{"arch": "unet", "model": "image diffusion model", "dataset": "photos of arthropod specimens (BIOSCAN-5M)", "train_examples": 195000, "image_size": 32, "horizontal_flip": true, "conditioning": "none", "objective": "epsilon", "cond_dim": 256, "norm": "groupnorm", "hidden_act": "silu", "weight_standardization": false, "widths": [48, 96, 96], "blocks_per_level": 2, "scale_shift_norm": false, "attention": false, "upsampling": "transposed_conv", "init": "kaiming_normal", "residual_init": "none", "optimizer": "muon", "muon_scale": "match_rms_adamw", "learning_rate": 0.0031, "momentum": 0.95, "nesterov": false, "orthogonalizer": "polar_express", "adamw_lr_other_params": 0.0027, "max_grad_norm": 1.0, "max_steps": 10000, "batch_size": 256, "epochs": 13.1, "lr_schedule": "step", "warmup_steps": 2000, "weight_decay": 0.0, "adamw_weight_decay_other_params": 0}
Rows from block 6, named by matrix and row number. Rows with one number belong to one channel. Each number is 50 + 10 x the weight over its row's rms, rounded and kept within 0 to 99. All counts start at 0. After the name is the row's rms in percent of the matrix's.
# convs0: first 3x3 conv (model.decb.0.0.convs.0.weight, 96x192x3x3), inputs 0-31, a 3x3 kernel for each
# convs1: second 3x3 conv (model.decb.0.0.convs.1.weight, 96x96x3x3, transposed), outputs 0-31, a 3x3 kernel for each
convs0.60 093:40 42 46 49 39 42 50 48 50 39 44 39 37 49 45 46 64 41 53 47 47 50 65 61 41 45 54 60 53 53 54 61 46 47 45 55 49 55 58 56 60 71 49 54 47 35 55 59 41 54 52 60 55 44 22 41 55 42 46 35 67 57 22 16 17 10 32 42 19 32 30 22 59 55 52 53 57 48 46 48 50 53 49 53 43 43 60 53 43 56 43 49 56 46 46 56 52 52 55 58 45 45 41 43 38 49 43 47 49 56 49 50 52 42 50 34 47 46 40 32 34 37 34 38 46 41 63 52 43 57 67 59 59 58 48 53 41 31 53 45 32 40 58 48 44 48 41 42 53 52 49 45 58 49 42 46 61 57 56 51 60 52 59 59 47 48 53 50 43 58 65 40 55 58 52 55 48 47 56 53 54 41 42 56 47 48 46 65 55 46 47 53 40 51 69 33 56 59 48 41 40 39 42 61 38 49 55 50 50 45 52 53 45 54 42 44 53 55 62 45 57 51 41 61 48 41 50 47 52 64 59 48 63 49 48 41 48 34 18 19 42 23 36 52 73 59 57 61 54 49 59 64 51 60 65 49 54 56 53 56 48 49 66 48 38 64 64 35 43 55 52 62 60 37 26 47 51 52 42 52 51 53 54 44 49 46 36 49
convs0.61 098:56 50 57 57 46 50 35 41 49 39 42 62 50 43 40 44 46 32 49 49 46 41 43 41 46 54 53 55 44 49 53 55 46 48 45 44 57 61 64 63 61 54 59 45 38 30 32 40 30 43 50 29 62 41 61 63 36 49 44 29 61 49 43 44 52 34 53 65 63 49 64 71 31 25 46 52 35 37 56 51 40 48 50 38 54 70 66 56 57 45 36 51 71 45 51 52 41 38 57 46 48 58 48 37 53 62 55 48 50 51 60 51 66 57 49 46 53 59 55 58 52 55 53 67 61 58 46 51 48 42 40 25 35 49 32 47 39 59 61 40 48 52 65 39 48 45 45 36 61 54 52 40 39 34 50 60 38 39 47 30 28 27 57 47 47 67 46 48 60 61 48 56 56 51 46 38 54 46 54 42 65 42 50 46 52 49 49 59 47 48 48 47 52 45 51 54 49 43 43 65 46 49 50 45 58 50 51 47 28 36 28 32 50 30 45 47 39 49 28 38 58 40 31 32 42 45 54 60 48 62 69 31 48 55 44 39 44 50 53 53 39 60 56 58 48 30 60 59 48 54 56 48 50 65 53 54 65 46 54 44 38 67 70 45 59 51 40 64 58 43 44 54 56 35 35 41 47 39 30 55 51 49 54 45 50 34 35 31
convs0.62 100:48 59 80 59 45 42 41 44 30 62 64 55 41 54 59 35 35 41 38 59 71 64 60 60 52 56 51 48 59 73 22 41 65 37 44 42 66 56 60 51 54 75 56 58 56 45 57 56 43 37 65 43 56 50 43 62 36 36 37 33 58 25 34 43 47 51 50 46 46 74 45 46 44 52 41 37 49 46 51 56 58 57 58 48 55 50 40 49 44 48 74 67 64 52 71 73 38 44 50 54 48 39 51 43 44 62 51 64 60 44 36 34 33 37 43 52 45 47 62 45 57 61 61 66 46 45 29 35 38 71 51 53 56 71 65 51 53 55 57 49 41 60 44 40 42 48 40 37 62 43 48 49 48 55 43 45 59 51 48 57 65 53 51 66 50 50 49 43 48 37 28 57 52 38 49 42 39 58 46 48 51 47 66 52 37 40 54 55 55 51 38 55 50 40 43 38 52 66 60 47 70 59 49 49 39 47 34 68 43 62 57 44 63 65 64 53 38 46 53 39 47 53 56 43 36 33 41 53 21 27 46 50 51 54 34 61 58 43 57 60 32 45 54 60 59 31 56 38 14 69 31 33 44 48 41 43 53 56 60 53 57 48 28 45 42 37 51 41 41 49 36 46 46 59 72 56 58 66 43 48 62 54 53 39 56 50 36 44
convs0.63 106:60 78 79 58 43 64 53 58 56 46 42 42 72 64 49 59 44 62 57 40 34 44 35 38 49 50 50 49 35 46 49 35 47 56 48 49 53 61 52 57 54 60 58 51 54 46 45 49 29 52 66 54 48 47 63 36 25 22 24 09 12 16 50 55 73 56 56 66 69 50 64 67 39 32 26 22 44 51 39 52 64 55 39 41 51 56 50 47 45 50 38 42 61 55 50 65 52 37 45 53 39 31 50 41 42 28 28 42 42 47 44 28 55 61 28 44 53 59 68 62 59 61 61 64 66 67 43 35 50 42 29 12 54 33 38 53 53 42 53 56 37 51 53 38 43 63 55 46 46 44 43 52 53 43 47 49 47 49 38 40 39 53 57 39 51 57 57 49 37 53 57 51 48 48 63 46 37 63 50 27 42 45 69 52 31 55 33 47 20 57 54 53 54 67 50 53 58 58 62 59 53 56 49 52 58 52 39 76 60 53 72 64 58 63 65 61 60 51 41 65 37 55 63 61 68 51 55 51 63 57 44 60 64 50 42 64 78 51 43 42 46 45 56 53 32 60 59 66 59 35 58 53 23 28 35 25 40 56 34 46 54 53 35 67 42 50 54 44 53 53 43 33 40 45 33 21 50 40 45 51 59 56 62 42 47 56 55 55
convs0.64 105:68 60 49 58 51 57 55 40 47 49 40 48 52 36 45 47 43 33 47 70 58 51 58 45 57 48 36 71 56 51 56 58 51 48 43 53 53 55 56 47 60 65 46 67 64 43 55 64 46 33 66 52 42 53 27 40 54 18 35 41 49 78 70 53 63 40 58 66 53 43 55 55 58 40 29 46 19 09 26 26 40 56 64 48 57 50 32 47 53 41 73 76 38 64 34 30 40 38 31 42 40 54 61 47 57 65 68 74 59 48 42 34 24 15 47 42 43 57 48 45 54 56 61 53 63 72 51 55 53 64 56 48 58 73 56 52 50 48 48 57 71 55 59 59 64 48 42 52 48 35 55 36 48 50 66 48 51 62 55 58 53 52 43 50 58 44 59 74 55 56 48 32 41 43 42 44 58 43 41 50 33 42 65 37 47 58 37 32 57 39 48 52 37 48 46 38 45 48 56 65 51 53 45 47 44 36 40 61 50 53 54 44 49 56 47 36 64 54 52 37 47 37 58 67 68 50 46 40 49 56 46 46 47 57 53 39 48 33 27 41 64 44 50 51 54 58 61 59 50 39 49 51 45 42 41 44 54 65 47 33 66 49 52 66 51 48 42 50 45 52 52 36 50 39 42 67 42 60 66 52 40 58 49 48 57 47 42 41
convs0.65 104:43 43 55 45 73 52 57 52 58 42 31 32 56 41 35 54 62 46 30 39 46 49 38 43 57 61 52 47 42 43 42 56 45 35 55 52 64 39 55 77 54 56 54 57 63 56 43 42 61 62 40 60 59 69 21 26 36 56 58 63 57 65 62 48 59 74 53 73 66 54 56 51 64 48 48 47 41 27 37 43 32 56 63 69 48 54 66 40 50 59 45 18 33 29 33 43 62 70 45 57 71 43 65 60 41 56 39 57 31 26 40 31 21 36 48 39 34 56 51 54 55 48 59 42 53 73 53 43 69 50 49 51 47 54 59 53 43 52 43 46 54 40 56 63 43 49 33 55 37 39 65 67 72 63 45 47 50 42 52 39 58 52 58 47 46 50 44 63 51 52 64 49 43 72 51 47 56 41 43 33 39 50 56 33 43 48 40 41 41 49 55 30 45 42 63 58 63 65 43 72 64 32 68 83 57 55 57 63 70 71 65 64 58 58 48 32 49 32 32 52 51 64 69 32 51 50 62 60 41 52 42 46 27 35 64 48 30 72 54 56 52 62 62 49 39 55 55 48 52 48 57 59 70 59 53 60 53 60 46 55 59 47 33 41 75 70 52 67 64 52 41 41 63 55 54 47 59 57 64 45 42 45 40 46 54 67 64 58
convs0.66 102:60 59 37 60 39 36 54 52 48 53 70 61 42 45 64 34 34 44 69 63 50 41 60 43 50 40 52 42 51 50 50 60 38 40 53 57 63 50 39 48 61 62 53 60 59 47 51 45 37 57 61 63 47 54 70 64 70 76 76 64 54 70 55 59 61 66 65 49 36 55 46 26 57 58 55 49 38 47 39 37 49 43 44 57 57 54 51 39 39 60 22 61 66 37 43 38 42 35 23 73 57 43 65 68 37 48 58 44 56 57 44 55 48 37 53 48 37 27 61 58 45 55 53 38 53 44 55 56 60 78 46 44 48 72 44 38 51 56 52 41 53 50 46 59 51 64 50 64 53 56 57 57 46 53 54 64 56 55 48 57 57 47 53 52 45 50 72 51 55 56 54 42 64 43 23 39 56 35 32 64 63 50 73 43 47 56 45 67 40 45 50 49 35 41 48 40 51 54 56 74 48 31 51 77 39 58 71 57 71 36 65 61 42 54 42 35 40 45 52 45 32 44 52 51 53 71 46 50 60 55 53 38 65 68 60 57 60 41 63 57 50 57 49 55 53 45 60 55 46 62 64 53 59 51 35 51 60 24 62 58 47 88 82 51 39 60 50 42 54 51 56 60 53 51 51 52 32 45 51 44 71 71 45 51 67 52 43 52
convs0.67 112:31 52 53 56 24 45 29 48 50 48 53 51 32 36 42 42 22 31 52 44 53 60 53 61 56 54 55 44 35 47 51 48 47 50 54 54 45 56 61 46 56 61 52 51 64 44 44 59 36 63 46 62 54 50 58 66 35 38 55 46 44 52 45 75 76 60 63 71 58 68 69 46 68 57 28 45 52 48 40 30 34 56 38 42 62 59 59 66 71 69 62 48 35 50 40 36 44 41 35 58 57 62 42 44 49 54 49 54 56 63 47 56 58 54 61 57 60 54 55 65 51 62 49 60 59 60 51 49 36 50 61 44 50 59 47 29 54 47 32 47 34 56 57 40 47 58 59 49 47 44 48 43 44 60 51 56 56 55 51 70 48 49 63 61 47 62 51 48 57 43 49 47 40 37 51 56 52 47 46 57 47 52 58 44 60 64 57 73 66 36 43 53 37 46 45 50 40 51 54 62 44 40 43 45 37 45 46 45 50 53 50 71 55 45 40 45 45 51 44 56 45 41 54 42 46 62 44 53 47 52 51 55 56 51 71 71 78 57 61 49 53 67 64 47 37 46 46 35 46 64 43 51 54 50 53 52 51 52 52 67 55 79 54 47 59 60 53 66 58 48 66 56 49 70 57 49 27 34 51 50 46 40 49 53 39 47 43 64
convs0.68 097:52 48 42 53 45 53 52 58 52 51 50 50 46 52 56 46 46 57 50 52 50 50 46 50 47 43 51 48 48 45 52 51 48 51 58 52 55 56 57 49 58 56 51 59 59 45 41 51 52 52 45 49 55 47 43 49 55 53 53 37 61 67 47 58 41 45 44 35 48 50 53 57 44 38 50 48 43 42 49 45 47 41 51 61 51 55 54 57 51 52 41 54 58 46 55 55 45 50 45 57 46 43 48 41 36 53 42 41 53 49 50 54 52 56 45 50 55 60 53 51 55 51 48 54 48 49 55 53 52 38 45 41 48 43 46 42 47 48 50 54 53 51 45 54 39 46 46 48 40 53 51 46 54 60 51 44 50 56 49 49 49 52 52 48 49 60 55 48 51 55 48 57 49 44 48 52 45 50 53 41 42 52 54 53 56 50 56 57 45 50 48 58 45 58 61 46 52 56 49 49 44 58 52 49 48 55 56 52 58 52 47 53 46 53 54 45 58 58 40 47 38 51 38 48 57 45 50 47 50 42 46 59 49 46 54 49 46 54 37 46 51 49 50 51 48 62 48 59 53 53 49 49 56 50 46 47 57 47 50 58 43 48 50 36 53 43 48 48 45 44 48 46 55 38 34 38 44 41 46 55 50 46 50 42 44 54 50 38
convs0.69 104:39 54 46 55 53 54 54 41 40 39 51 40 37 48 47 32 56 72 38 53 54 52 46 52 40 41 32 51 48 46 50 50 64 45 38 52 36 50 63 38 50 58 35 52 70 33 50 53 60 51 55 61 46 55 26 56 54 64 66 51 64 82 65 51 47 40 55 52 58 51 65 52 44 52 47 40 44 21 47 49 43 52 50 49 57 60 62 51 51 59 65 76 53 60 47 30 22 40 27 44 48 44 55 52 43 62 55 49 37 39 52 42 23 47 39 40 36 44 52 51 58 53 58 75 60 53 69 54 54 48 41 57 39 42 43 60 43 58 54 47 56 53 35 63 43 31 51 51 50 41 54 47 52 41 42 52 56 55 45 56 60 48 50 41 45 48 50 41 45 51 45 53 43 50 50 48 42 53 52 38 40 50 74 45 56 47 44 46 57 58 49 54 35 45 49 36 45 49 46 49 53 53 37 52 40 24 29 51 48 50 47 55 52 80 63 45 55 47 44 43 25 49 18 26 45 55 46 39 67 69 63 63 73 55 48 52 56 63 59 53 25 46 40 53 47 54 53 54 51 49 56 46 66 39 44 51 45 40 37 40 41 36 30 46 55 44 45 48 58 59 61 63 52 48 66 71 50 63 60 42 42 51 50 45 49 49 39 44
convs0.70 093:57 60 50 45 30 21 36 26 32 57 50 42 54 47 46 58 51 35 33 39 43 35 46 38 52 33 36 60 56 46 48 52 50 58 65 61 63 29 45 66 41 48 63 48 58 52 52 51 41 49 49 39 60 45 35 31 49 39 18 41 46 33 30 20 07 06 13 08 12 40 21 26 48 50 52 54 58 44 46 48 44 43 37 27 26 34 42 17 18 44 51 44 36 47 42 28 33 43 45 65 47 39 55 42 36 48 41 36 43 53 51 43 56 53 47 53 59 42 31 34 53 52 40 42 71 43 81 59 50 37 60 53 37 68 34 43 51 49 31 45 37 34 43 48 39 39 46 29 53 63 37 53 73 52 46 57 51 61 58 55 64 40 55 50 47 39 35 45 63 57 51 47 51 49 54 53 31 55 51 46 59 54 49 52 63 53 65 49 57 55 42 51 46 51 59 38 59 64 51 57 49 41 45 50 43 38 54 50 55 63 58 60 63 47 54 39 66 48 53 56 54 38 39 43 44 49 62 50 44 60 49 43 53 53 45 48 56 49 29 36 34 43 41 44 52 59 49 59 65 42 58 58 55 61 56 54 55 58 31 41 39 66 65 44 58 28 46 53 50 39 24 49 49 48 38 35 65 54 62 58 63 53 53 42 34 46 48 35
convs0.71 097:53 42 30 63 31 49 51 62 58 71 55 60 65 53 50 61 51 51 48 45 50 54 43 34 46 41 51 48 55 53 47 57 43 39 46 55 46 58 55 65 64 53 54 52 59 53 50 26 59 61 48 58 60 61 49 38 60 41 36 37 46 32 38 33 49 53 38 58 63 59 58 46 57 53 52 53 50 44 54 48 43 56 55 49 62 55 42 44 40 53 35 42 61 40 51 39 53 55 45 33 48 43 32 47 62 39 59 51 46 42 33 40 34 26 47 43 41 56 58 42 60 57 39 53 52 43 47 48 41 60 43 37 37 41 56 48 43 56 52 49 58 45 53 74 47 59 41 47 46 51 35 44 49 49 51 51 58 58 58 53 57 84 65 71 56 66 57 49 55 45 53 54 56 56 48 55 63 39 49 47 59 53 48 68 52 41 48 47 54 43 39 56 60 63 59 63 66 50 29 29 44 57 54 59 50 56 72 66 44 35 36 38 44 31 38 34 47 63 56 62 75 63 59 78 48 41 61 66 46 54 48 61 42 41 43 44 52 46 46 52 33 54 56 50 60 59 64 59 51 52 59 55 60 56 54 36 53 46 43 64 79 72 50 41 73 70 61 49 68 55 61 43 40 45 31 19 40 40 40 50 48 47 43 48 55 48 47 50
convs1.60 102:44 57 58 44 72 55 48 45 54 52 67 50 58 72 45 41 38 59 41 46 52 58 29 31 51 45 44 48 52 53 41 25 44 46 42 57 44 32 46 48 26 61 56 47 55 42 35 52 50 32 43 61 61 55 37 47 62 36 16 62 49 35 47 57 60 61 63 65 53 47 57 60 43 38 46 53 52 52 43 47 53 54 57 52 51 67 48 35 64 50 59 57 67 58 56 49 48 57 51 56 64 52 76 48 15 42 31 30 35 50 61 49 47 54 57 47 43 39 51 61 60 50 64 48 55 65 54 48 47 51 69 53 77 60 71 54 53 50 61 75 54 57 46 58 47 45 44 50 48 46 49 50 58 40 44 41 41 59 45 51 36 37 47 43 51 56 78 39 40 48 48 55 45 38 51 42 39 41 38 35 55 44 39 39 31 50 42 48 54 56 45 48 53 21 52 51 29 46 40 28 44 35 30 41 53 51 45 40 40 54 30 45 53 40 45 39 51 49 56 36 81 54 49 56 63 40 55 52 48 44 59 32 47 52 43 42 46 57 54 57 47 45 37 55 49 51 42 70 57 43 56 56 41 48 53 52 70 54 58 59 57 60 49 58 45 56 59 52 51 43 43 46 42 52 58 53 53 57 48 56 26 51 21 04 48 50 21 45
convs1.61 092:45 53 55 52 38 47 60 41 39 42 40 50 52 36 51 56 49 29 43 58 35 48 54 27 30 50 42 40 44 41 41 50 39 48 42 48 44 50 43 65 59 41 53 62 52 49 52 51 67 48 50 49 48 43 54 40 49 48 44 60 49 47 31 60 62 41 49 48 21 42 47 52 61 47 59 63 49 42 48 59 45 47 50 45 48 62 38 54 49 54 36 51 56 52 52 60 53 43 50 46 46 45 44 52 46 40 53 46 30 58 39 47 51 41 54 37 22 45 41 39 62 52 43 43 52 59 51 53 73 33 81 59 57 48 59 38 32 52 46 48 42 57 50 32 59 61 55 70 41 40 39 48 37 49 59 65 71 61 41 48 34 52 33 31 43 61 50 41 41 59 61 64 59 52 56 50 55 49 41 50 51 44 58 44 40 43 54 44 32 51 61 50 46 59 67 52 74 59 35 53 51 55 64 60 41 48 37 46 20 42 57 45 54 55 43 65 45 54 51 57 62 45 59 50 55 51 61 65 62 63 44 46 54 65 57 46 66 54 59 64 49 45 34 57 50 42 44 53 41 54 34 58 44 31 54 50 35 53 58 62 41 44 70 44 49 41 48 33 39 76 49 68 40 44 72 54 45 59 58 41 50 70 58 49 39 55 31 44
convs1.62 095:50 65 57 41 47 55 53 48 58 50 57 34 68 37 45 69 34 53 67 36 58 51 43 49 33 53 55 40 56 58 45 27 34 52 46 54 52 54 64 49 49 54 75 42 50 48 64 62 47 29 38 54 59 44 58 35 48 61 51 36 61 54 40 44 26 39 61 53 44 61 66 51 49 42 49 34 46 39 51 31 40 51 41 46 38 51 53 42 56 51 41 46 46 50 71 56 48 39 41 34 53 45 41 52 54 39 52 67 47 42 62 46 44 49 47 57 55 64 47 50 56 47 53 44 67 59 48 39 56 36 61 53 46 44 47 50 34 54 46 68 51 53 48 57 49 56 43 55 41 38 59 63 47 50 42 42 44 33 44 33 52 61 53 50 53 42 38 44 41 48 61 53 53 43 44 42 40 50 33 43 56 43 37 63 41 48 50 63 50 42 32 38 49 25 39 50 37 41 33 50 71 53 60 63 29 44 46 54 31 53 53 36 40 51 36 44 59 52 55 43 47 47 45 45 44 53 58 47 41 41 53 58 39 48 47 48 40 52 64 51 49 51 39 54 48 48 85 29 57 43 43 51 45 41 50 48 31 41 53 49 43 51 63 60 62 47 45 40 68 39 47 57 60 51 72 39 61 44 34 59 47 63 47 44 45 62 50 48
convs1.63 096:44 55 29 46 21 34 47 50 48 47 46 52 33 47 78 70 41 37 46 48 61 35 38 36 43 51 53 42 52 51 62 40 49 60 64 31 42 49 41 45 59 49 52 55 52 56 45 47 50 67 61 37 62 54 41 53 63 86 43 42 38 41 32 38 50 55 49 36 59 57 53 29 61 49 42 64 62 51 54 62 49 60 57 49 59 47 60 56 43 58 42 44 47 41 62 54 43 46 43 59 76 57 36 45 34 59 58 52 62 44 63 54 59 65 46 54 42 59 64 41 31 56 67 59 47 54 45 64 55 44 52 56 53 35 39 55 58 46 45 52 47 53 52 62 53 67 56 34 53 53 54 46 49 44 51 37 30 49 48 46 42 55 46 50 43 56 38 34 62 59 47 44 49 41 62 50 46 76 49 49 57 48 38 52 56 51 54 57 44 29 49 56 47 35 47 61 52 51 54 69 62 36 60 69 52 53 32 39 49 50 61 58 44 62 52 50 61 52 56 75 37 53 41 36 47 50 69 48 60 72 47 56 42 61 56 54 56 52 54 65 44 49 56 36 44 41 41 52 55 45 37 45 60 45 48 66 31 38 37 58 60 54 40 67 34 48 69 54 41 45 44 51 43 42 49 48 47 44 43 49 40 49 54 30 42 45 55 58
convs1.64 104:40 41 46 69 47 26 40 67 53 43 65 44 55 38 50 55 63 45 37 56 48 59 54 52 62 37 62 53 65 57 41 49 50 51 70 60 42 41 49 39 66 45 32 56 54 29 61 34 54 55 59 49 53 54 46 45 53 41 56 65 35 51 28 56 39 35 51 53 44 62 32 29 47 52 39 57 49 60 48 61 49 42 42 39 61 41 56 48 47 48 40 49 58 58 55 56 56 50 53 61 33 50 56 56 76 59 56 68 66 51 66 47 61 41 48 46 56 41 49 54 53 24 46 40 47 57 49 38 55 52 40 34 52 48 40 51 55 37 66 50 36 43 55 68 62 46 41 38 44 28 44 61 48 58 50 58 56 35 49 57 38 57 54 48 35 48 72 48 42 76 57 56 53 39 67 64 57 72 52 60 53 43 41 44 51 61 59 48 58 47 49 44 54 57 38 49 63 50 42 57 64 72 41 48 45 50 49 44 58 38 47 45 57 49 57 56 41 54 59 39 39 56 45 61 57 49 51 61 62 54 56 43 53 68 43 50 45 44 50 69 50 45 58 29 73 47 42 74 54 37 51 60 49 52 46 46 38 37 64 49 66 38 60 51 74 65 46 36 58 58 61 54 51 56 44 51 54 54 37 46 60 66 47 60 49 46 63 59
convs1.65 111:54 46 59 55 48 46 44 53 41 59 36 53 48 54 41 45 82 48 44 55 38 55 49 50 58 70 44 52 47 33 42 36 45 44 45 35 49 45 31 58 55 50 28 67 57 42 56 52 61 49 58 55 45 59 38 54 34 43 30 38 41 63 48 46 48 43 59 50 41 71 50 47 39 56 50 55 51 49 44 43 50 60 62 54 55 50 55 50 50 46 51 54 43 48 40 60 57 51 66 35 45 57 60 56 42 44 41 49 41 48 44 59 36 50 65 47 47 62 65 63 54 56 43 48 43 47 47 47 47 46 52 36 46 51 60 37 45 65 55 51 66 53 52 50 46 90 35 51 62 72 40 34 63 52 41 39 70 61 53 53 46 42 55 43 59 51 58 48 44 61 45 42 50 54 48 61 49 27 53 57 55 68 56 46 58 52 46 42 53 54 54 26 24 70 38 36 63 62 47 40 54 61 48 26 72 38 40 58 46 50 43 53 50 43 54 41 57 30 68 60 49 51 43 70 57 33 44 51 52 21 68 57 61 37 56 73 51 39 56 62 47 30 59 63 34 59 41 45 52 41 64 42 39 51 41 53 55 44 68 52 43 53 37 57 31 65 52 35 64 48 50 40 50 67 40 47 60 49 51 49 64 41 46 68 54 49 47 52
convs1.66 102:41 54 44 45 44 57 49 53 56 56 57 60 51 62 51 53 55 32 43 61 42 49 21 22 47 66 61 40 54 51 33 56 51 61 45 52 46 56 33 47 52 50 56 63 45 53 54 38 68 54 58 36 49 53 48 44 47 44 53 33 64 64 40 61 39 36 32 49 51 32 47 56 43 59 54 54 39 62 67 47 58 49 49 47 43 52 39 54 28 64 37 52 48 67 35 74 38 43 30 41 33 45 53 55 52 54 67 54 54 45 54 58 39 68 40 53 37 65 64 49 39 41 43 61 65 56 57 55 64 40 35 54 52 51 29 28 47 50 59 47 46 52 40 50 49 40 58 33 59 33 61 40 39 45 39 38 34 45 52 42 42 44 56 50 50 53 42 39 54 59 63 59 43 50 31 34 41 50 72 49 38 46 46 54 44 53 45 43 49 53 52 54 59 43 56 57 56 48 41 55 50 49 45 32 38 41 39 44 57 44 44 36 50 60 53 61 46 57 51 38 51 54 56 42 52 38 67 47 53 40 51 49 51 54 37 46 62 67 63 58 32 28 46 52 49 43 50 46 58 37 53 47 40 41 52 43 52 52 49 60 72 50 50 70 33 44 36 75 41 38 56 57 49 49 54 53 53 60 49 56 44 43 46 57 47 38 50 54
convs1.67 093:63 55 37 56 64 64 40 52 59 42 52 51 39 61 47 46 65 51 43 60 47 70 54 33 39 36 34 36 49 41 42 83 52 57 43 39 48 50 44 56 45 36 46 36 31 47 41 41 47 32 43 52 47 52 52 55 46 41 41 27 39 51 46 54 51 52 59 55 51 51 51 54 46 58 47 50 64 48 43 45 36 48 56 43 62 61 42 50 51 57 44 40 51 56 51 47 56 48 47 51 58 39 70 25 43 59 45 44 59 29 41 50 62 35 40 59 41 38 55 40 42 58 49 58 58 62 50 38 45 44 61 65 56 64 44 25 46 50 37 48 43 52 38 29 43 51 55 68 61 50 65 40 42 34 34 41 36 25 42 63 38 36 40 56 60 65 37 50 51 50 46 54 47 47 51 51 52 50 61 66 63 71 40 55 70 61 47 58 58 49 58 52 46 45 61 54 52 54 52 62 44 33 71 43 43 53 32 42 38 35 42 53 59 52 44 60 57 39 55 33 40 34 33 54 43 40 65 47 51 51 57 50 33 54 53 58 59 54 54 45 40 42 44 41 52 61 51 49 45 53 47 43 63 36 29 46 59 49 46 46 43 52 40 52 53 49 71 48 43 61 67 60 59 55 53 40 50 44 45 40 52 56 30 45 46 42 45 46
convs1.68 095:60 57 61 39 72 51 36 46 55 48 51 52 41 56 44 44 32 56 45 37 33 44 49 53 53 47 49 56 49 52 37 57 50 52 52 51 50 55 59 56 63 56 54 59 50 54 42 32 52 30 55 43 48 55 40 52 46 47 20 44 59 34 44 45 70 50 49 45 51 61 56 57 27 76 55 68 41 46 74 62 51 35 62 33 56 55 58 51 52 57 39 06 36 14 51 56 31 42 53 28 44 50 36 21 46 32 50 48 46 44 53 51 61 53 57 46 52 50 34 49 36 65 54 45 52 51 56 66 50 47 39 49 51 53 48 56 48 47 54 29 51 65 51 51 57 39 39 54 68 55 45 65 40 45 52 52 52 48 58 45 44 52 37 53 40 38 75 43 40 51 50 56 34 41 41 73 48 61 41 47 51 53 48 47 43 61 58 65 46 37 37 59 38 40 50 47 71 42 56 45 39 58 66 49 59 55 51 60 53 44 56 75 63 81 44 49 57 57 50 32 58 49 32 49 44 55 42 54 62 39 39 56 36 51 57 52 41 49 40 48 50 50 51 41 42 44 42 32 51 63 45 48 47 67 52 42 50 42 44 50 53 54 53 53 59 53 55 48 58 46 48 60 54 55 46 57 37 53 47 56 54 52 38 53 41 39 37 44
convs1.69 104:52 50 48 44 56 47 51 59 21 47 37 29 40 61 76 46 40 40 36 41 48 46 53 52 58 45 81 50 51 45 41 69 60 55 45 41 52 51 52 58 56 61 59 57 57 45 49 46 55 62 72 63 54 53 28 45 42 57 27 44 62 54 54 40 54 59 65 54 56 47 59 55 44 67 50 48 56 41 59 48 45 50 37 47 38 61 57 41 45 32 55 52 42 54 56 53 50 52 60 41 55 51 55 53 57 51 50 65 43 45 58 62 56 55 60 55 69 65 48 48 55 54 46 59 58 61 50 52 62 42 49 56 49 57 49 48 57 52 56 56 51 49 57 51 50 52 59 54 74 46 40 42 57 48 29 73 49 69 55 60 57 61 51 40 53 48 53 48 50 34 42 42 53 55 33 52 57 50 39 52 37 60 51 53 52 46 52 47 46 39 56 56 60 55 44 35 44 48 54 51 46 37 54 46 51 45 54 40 45 43 38 37 45 38 60 57 51 49 52 54 27 39 46 48 39 47 42 43 45 53 40 55 27 47 51 54 52 44 46 50 47 50 42 48 45 40 46 47 40 58 51 52 49 52 46 52 53 62 50 53 52 63 38 69 53 42 36 53 52 64 53 65 59 32 40 48 56 51 47 49 31 52 51 88 10 56 53 57
convs1.70 098:53 44 38 46 35 51 46 33 45 32 23 46 27 33 50 58 66 59 61 48 51 55 65 44 42 55 47 52 38 52 64 62 46 68 38 60 45 52 46 62 52 38 57 52 52 64 59 51 54 73 54 44 50 53 55 41 46 65 72 40 54 57 45 48 30 36 50 28 57 45 60 60 62 63 40 52 70 53 46 56 46 58 36 60 59 39 38 51 32 41 67 46 47 71 62 63 51 61 58 48 49 58 49 43 48 37 61 52 65 51 43 73 57 54 36 54 56 54 47 43 57 52 54 48 54 59 45 51 43 56 47 58 47 52 56 55 60 55 49 51 47 47 60 54 57 56 60 60 32 51 63 37 58 48 56 64 69 64 64 48 46 56 41 68 45 64 72 51 55 62 49 48 59 59 61 83 61 50 58 50 56 49 47 58 37 44 46 53 53 52 46 61 70 72 56 58 60 69 46 60 44 30 56 42 44 52 55 41 55 46 60 68 61 53 60 46 57 61 51 55 37 30 41 29 45 53 55 56 56 41 54 42 55 46 52 61 55 32 41 48 41 41 54 39 54 54 63 72 60 28 49 55 39 45 67 49 72 62 48 50 52 49 39 42 46 29 55 47 36 55 52 43 53 69 51 49 54 53 53 41 41 58 41 25 44 36 43 44
convs1.71 111:39 41 47 50 41 60 49 40 44 66 61 27 70 33 47 44 51 42 55 65 49 56 63 55 73 68 42 46 47 40 43 23 38 36 60 41 52 70 70 49 70 55 48 51 50 50 46 44 48 33 49 59 27 41 39 44 52 33 39 38 60 45 47 37 42 49 48 51 46 69 46 39 55 36 61 35 47 48 48 60 49 48 42 50 50 73 39 71 38 47 39 35 68 40 48 29 43 36 51 45 45 47 51 44 39 50 60 55 52 49 27 34 46 56 61 45 44 56 33 44 50 71 49 56 47 40 41 50 59 47 39 56 48 33 49 47 58 59 51 27 45 44 48 47 55 24 45 75 59 50 16 56 62 53 56 40 51 52 52 40 48 56 48 42 50 40 55 48 52 40 58 40 37 55 44 77 28 65 49 71 50 39 39 39 33 52 38 53 49 37 46 44 71 50 40 30 52 60 38 32 43 40 46 42 43 44 54 53 34 42 53 43 49 33 53 49 43 38 26 44 53 54 64 38 50 45 51 41 45 36 52 45 34 49 46 42 61 40 52 33 47 44 50 67 48 56 56 08 49 52 45 62 45 44 43 48 42 51 44 44 64 43 59 49 66 63 45 35 78 35 47 60 52 57 48 41 40 52 58 52 61 37 45 50 52 53 56 33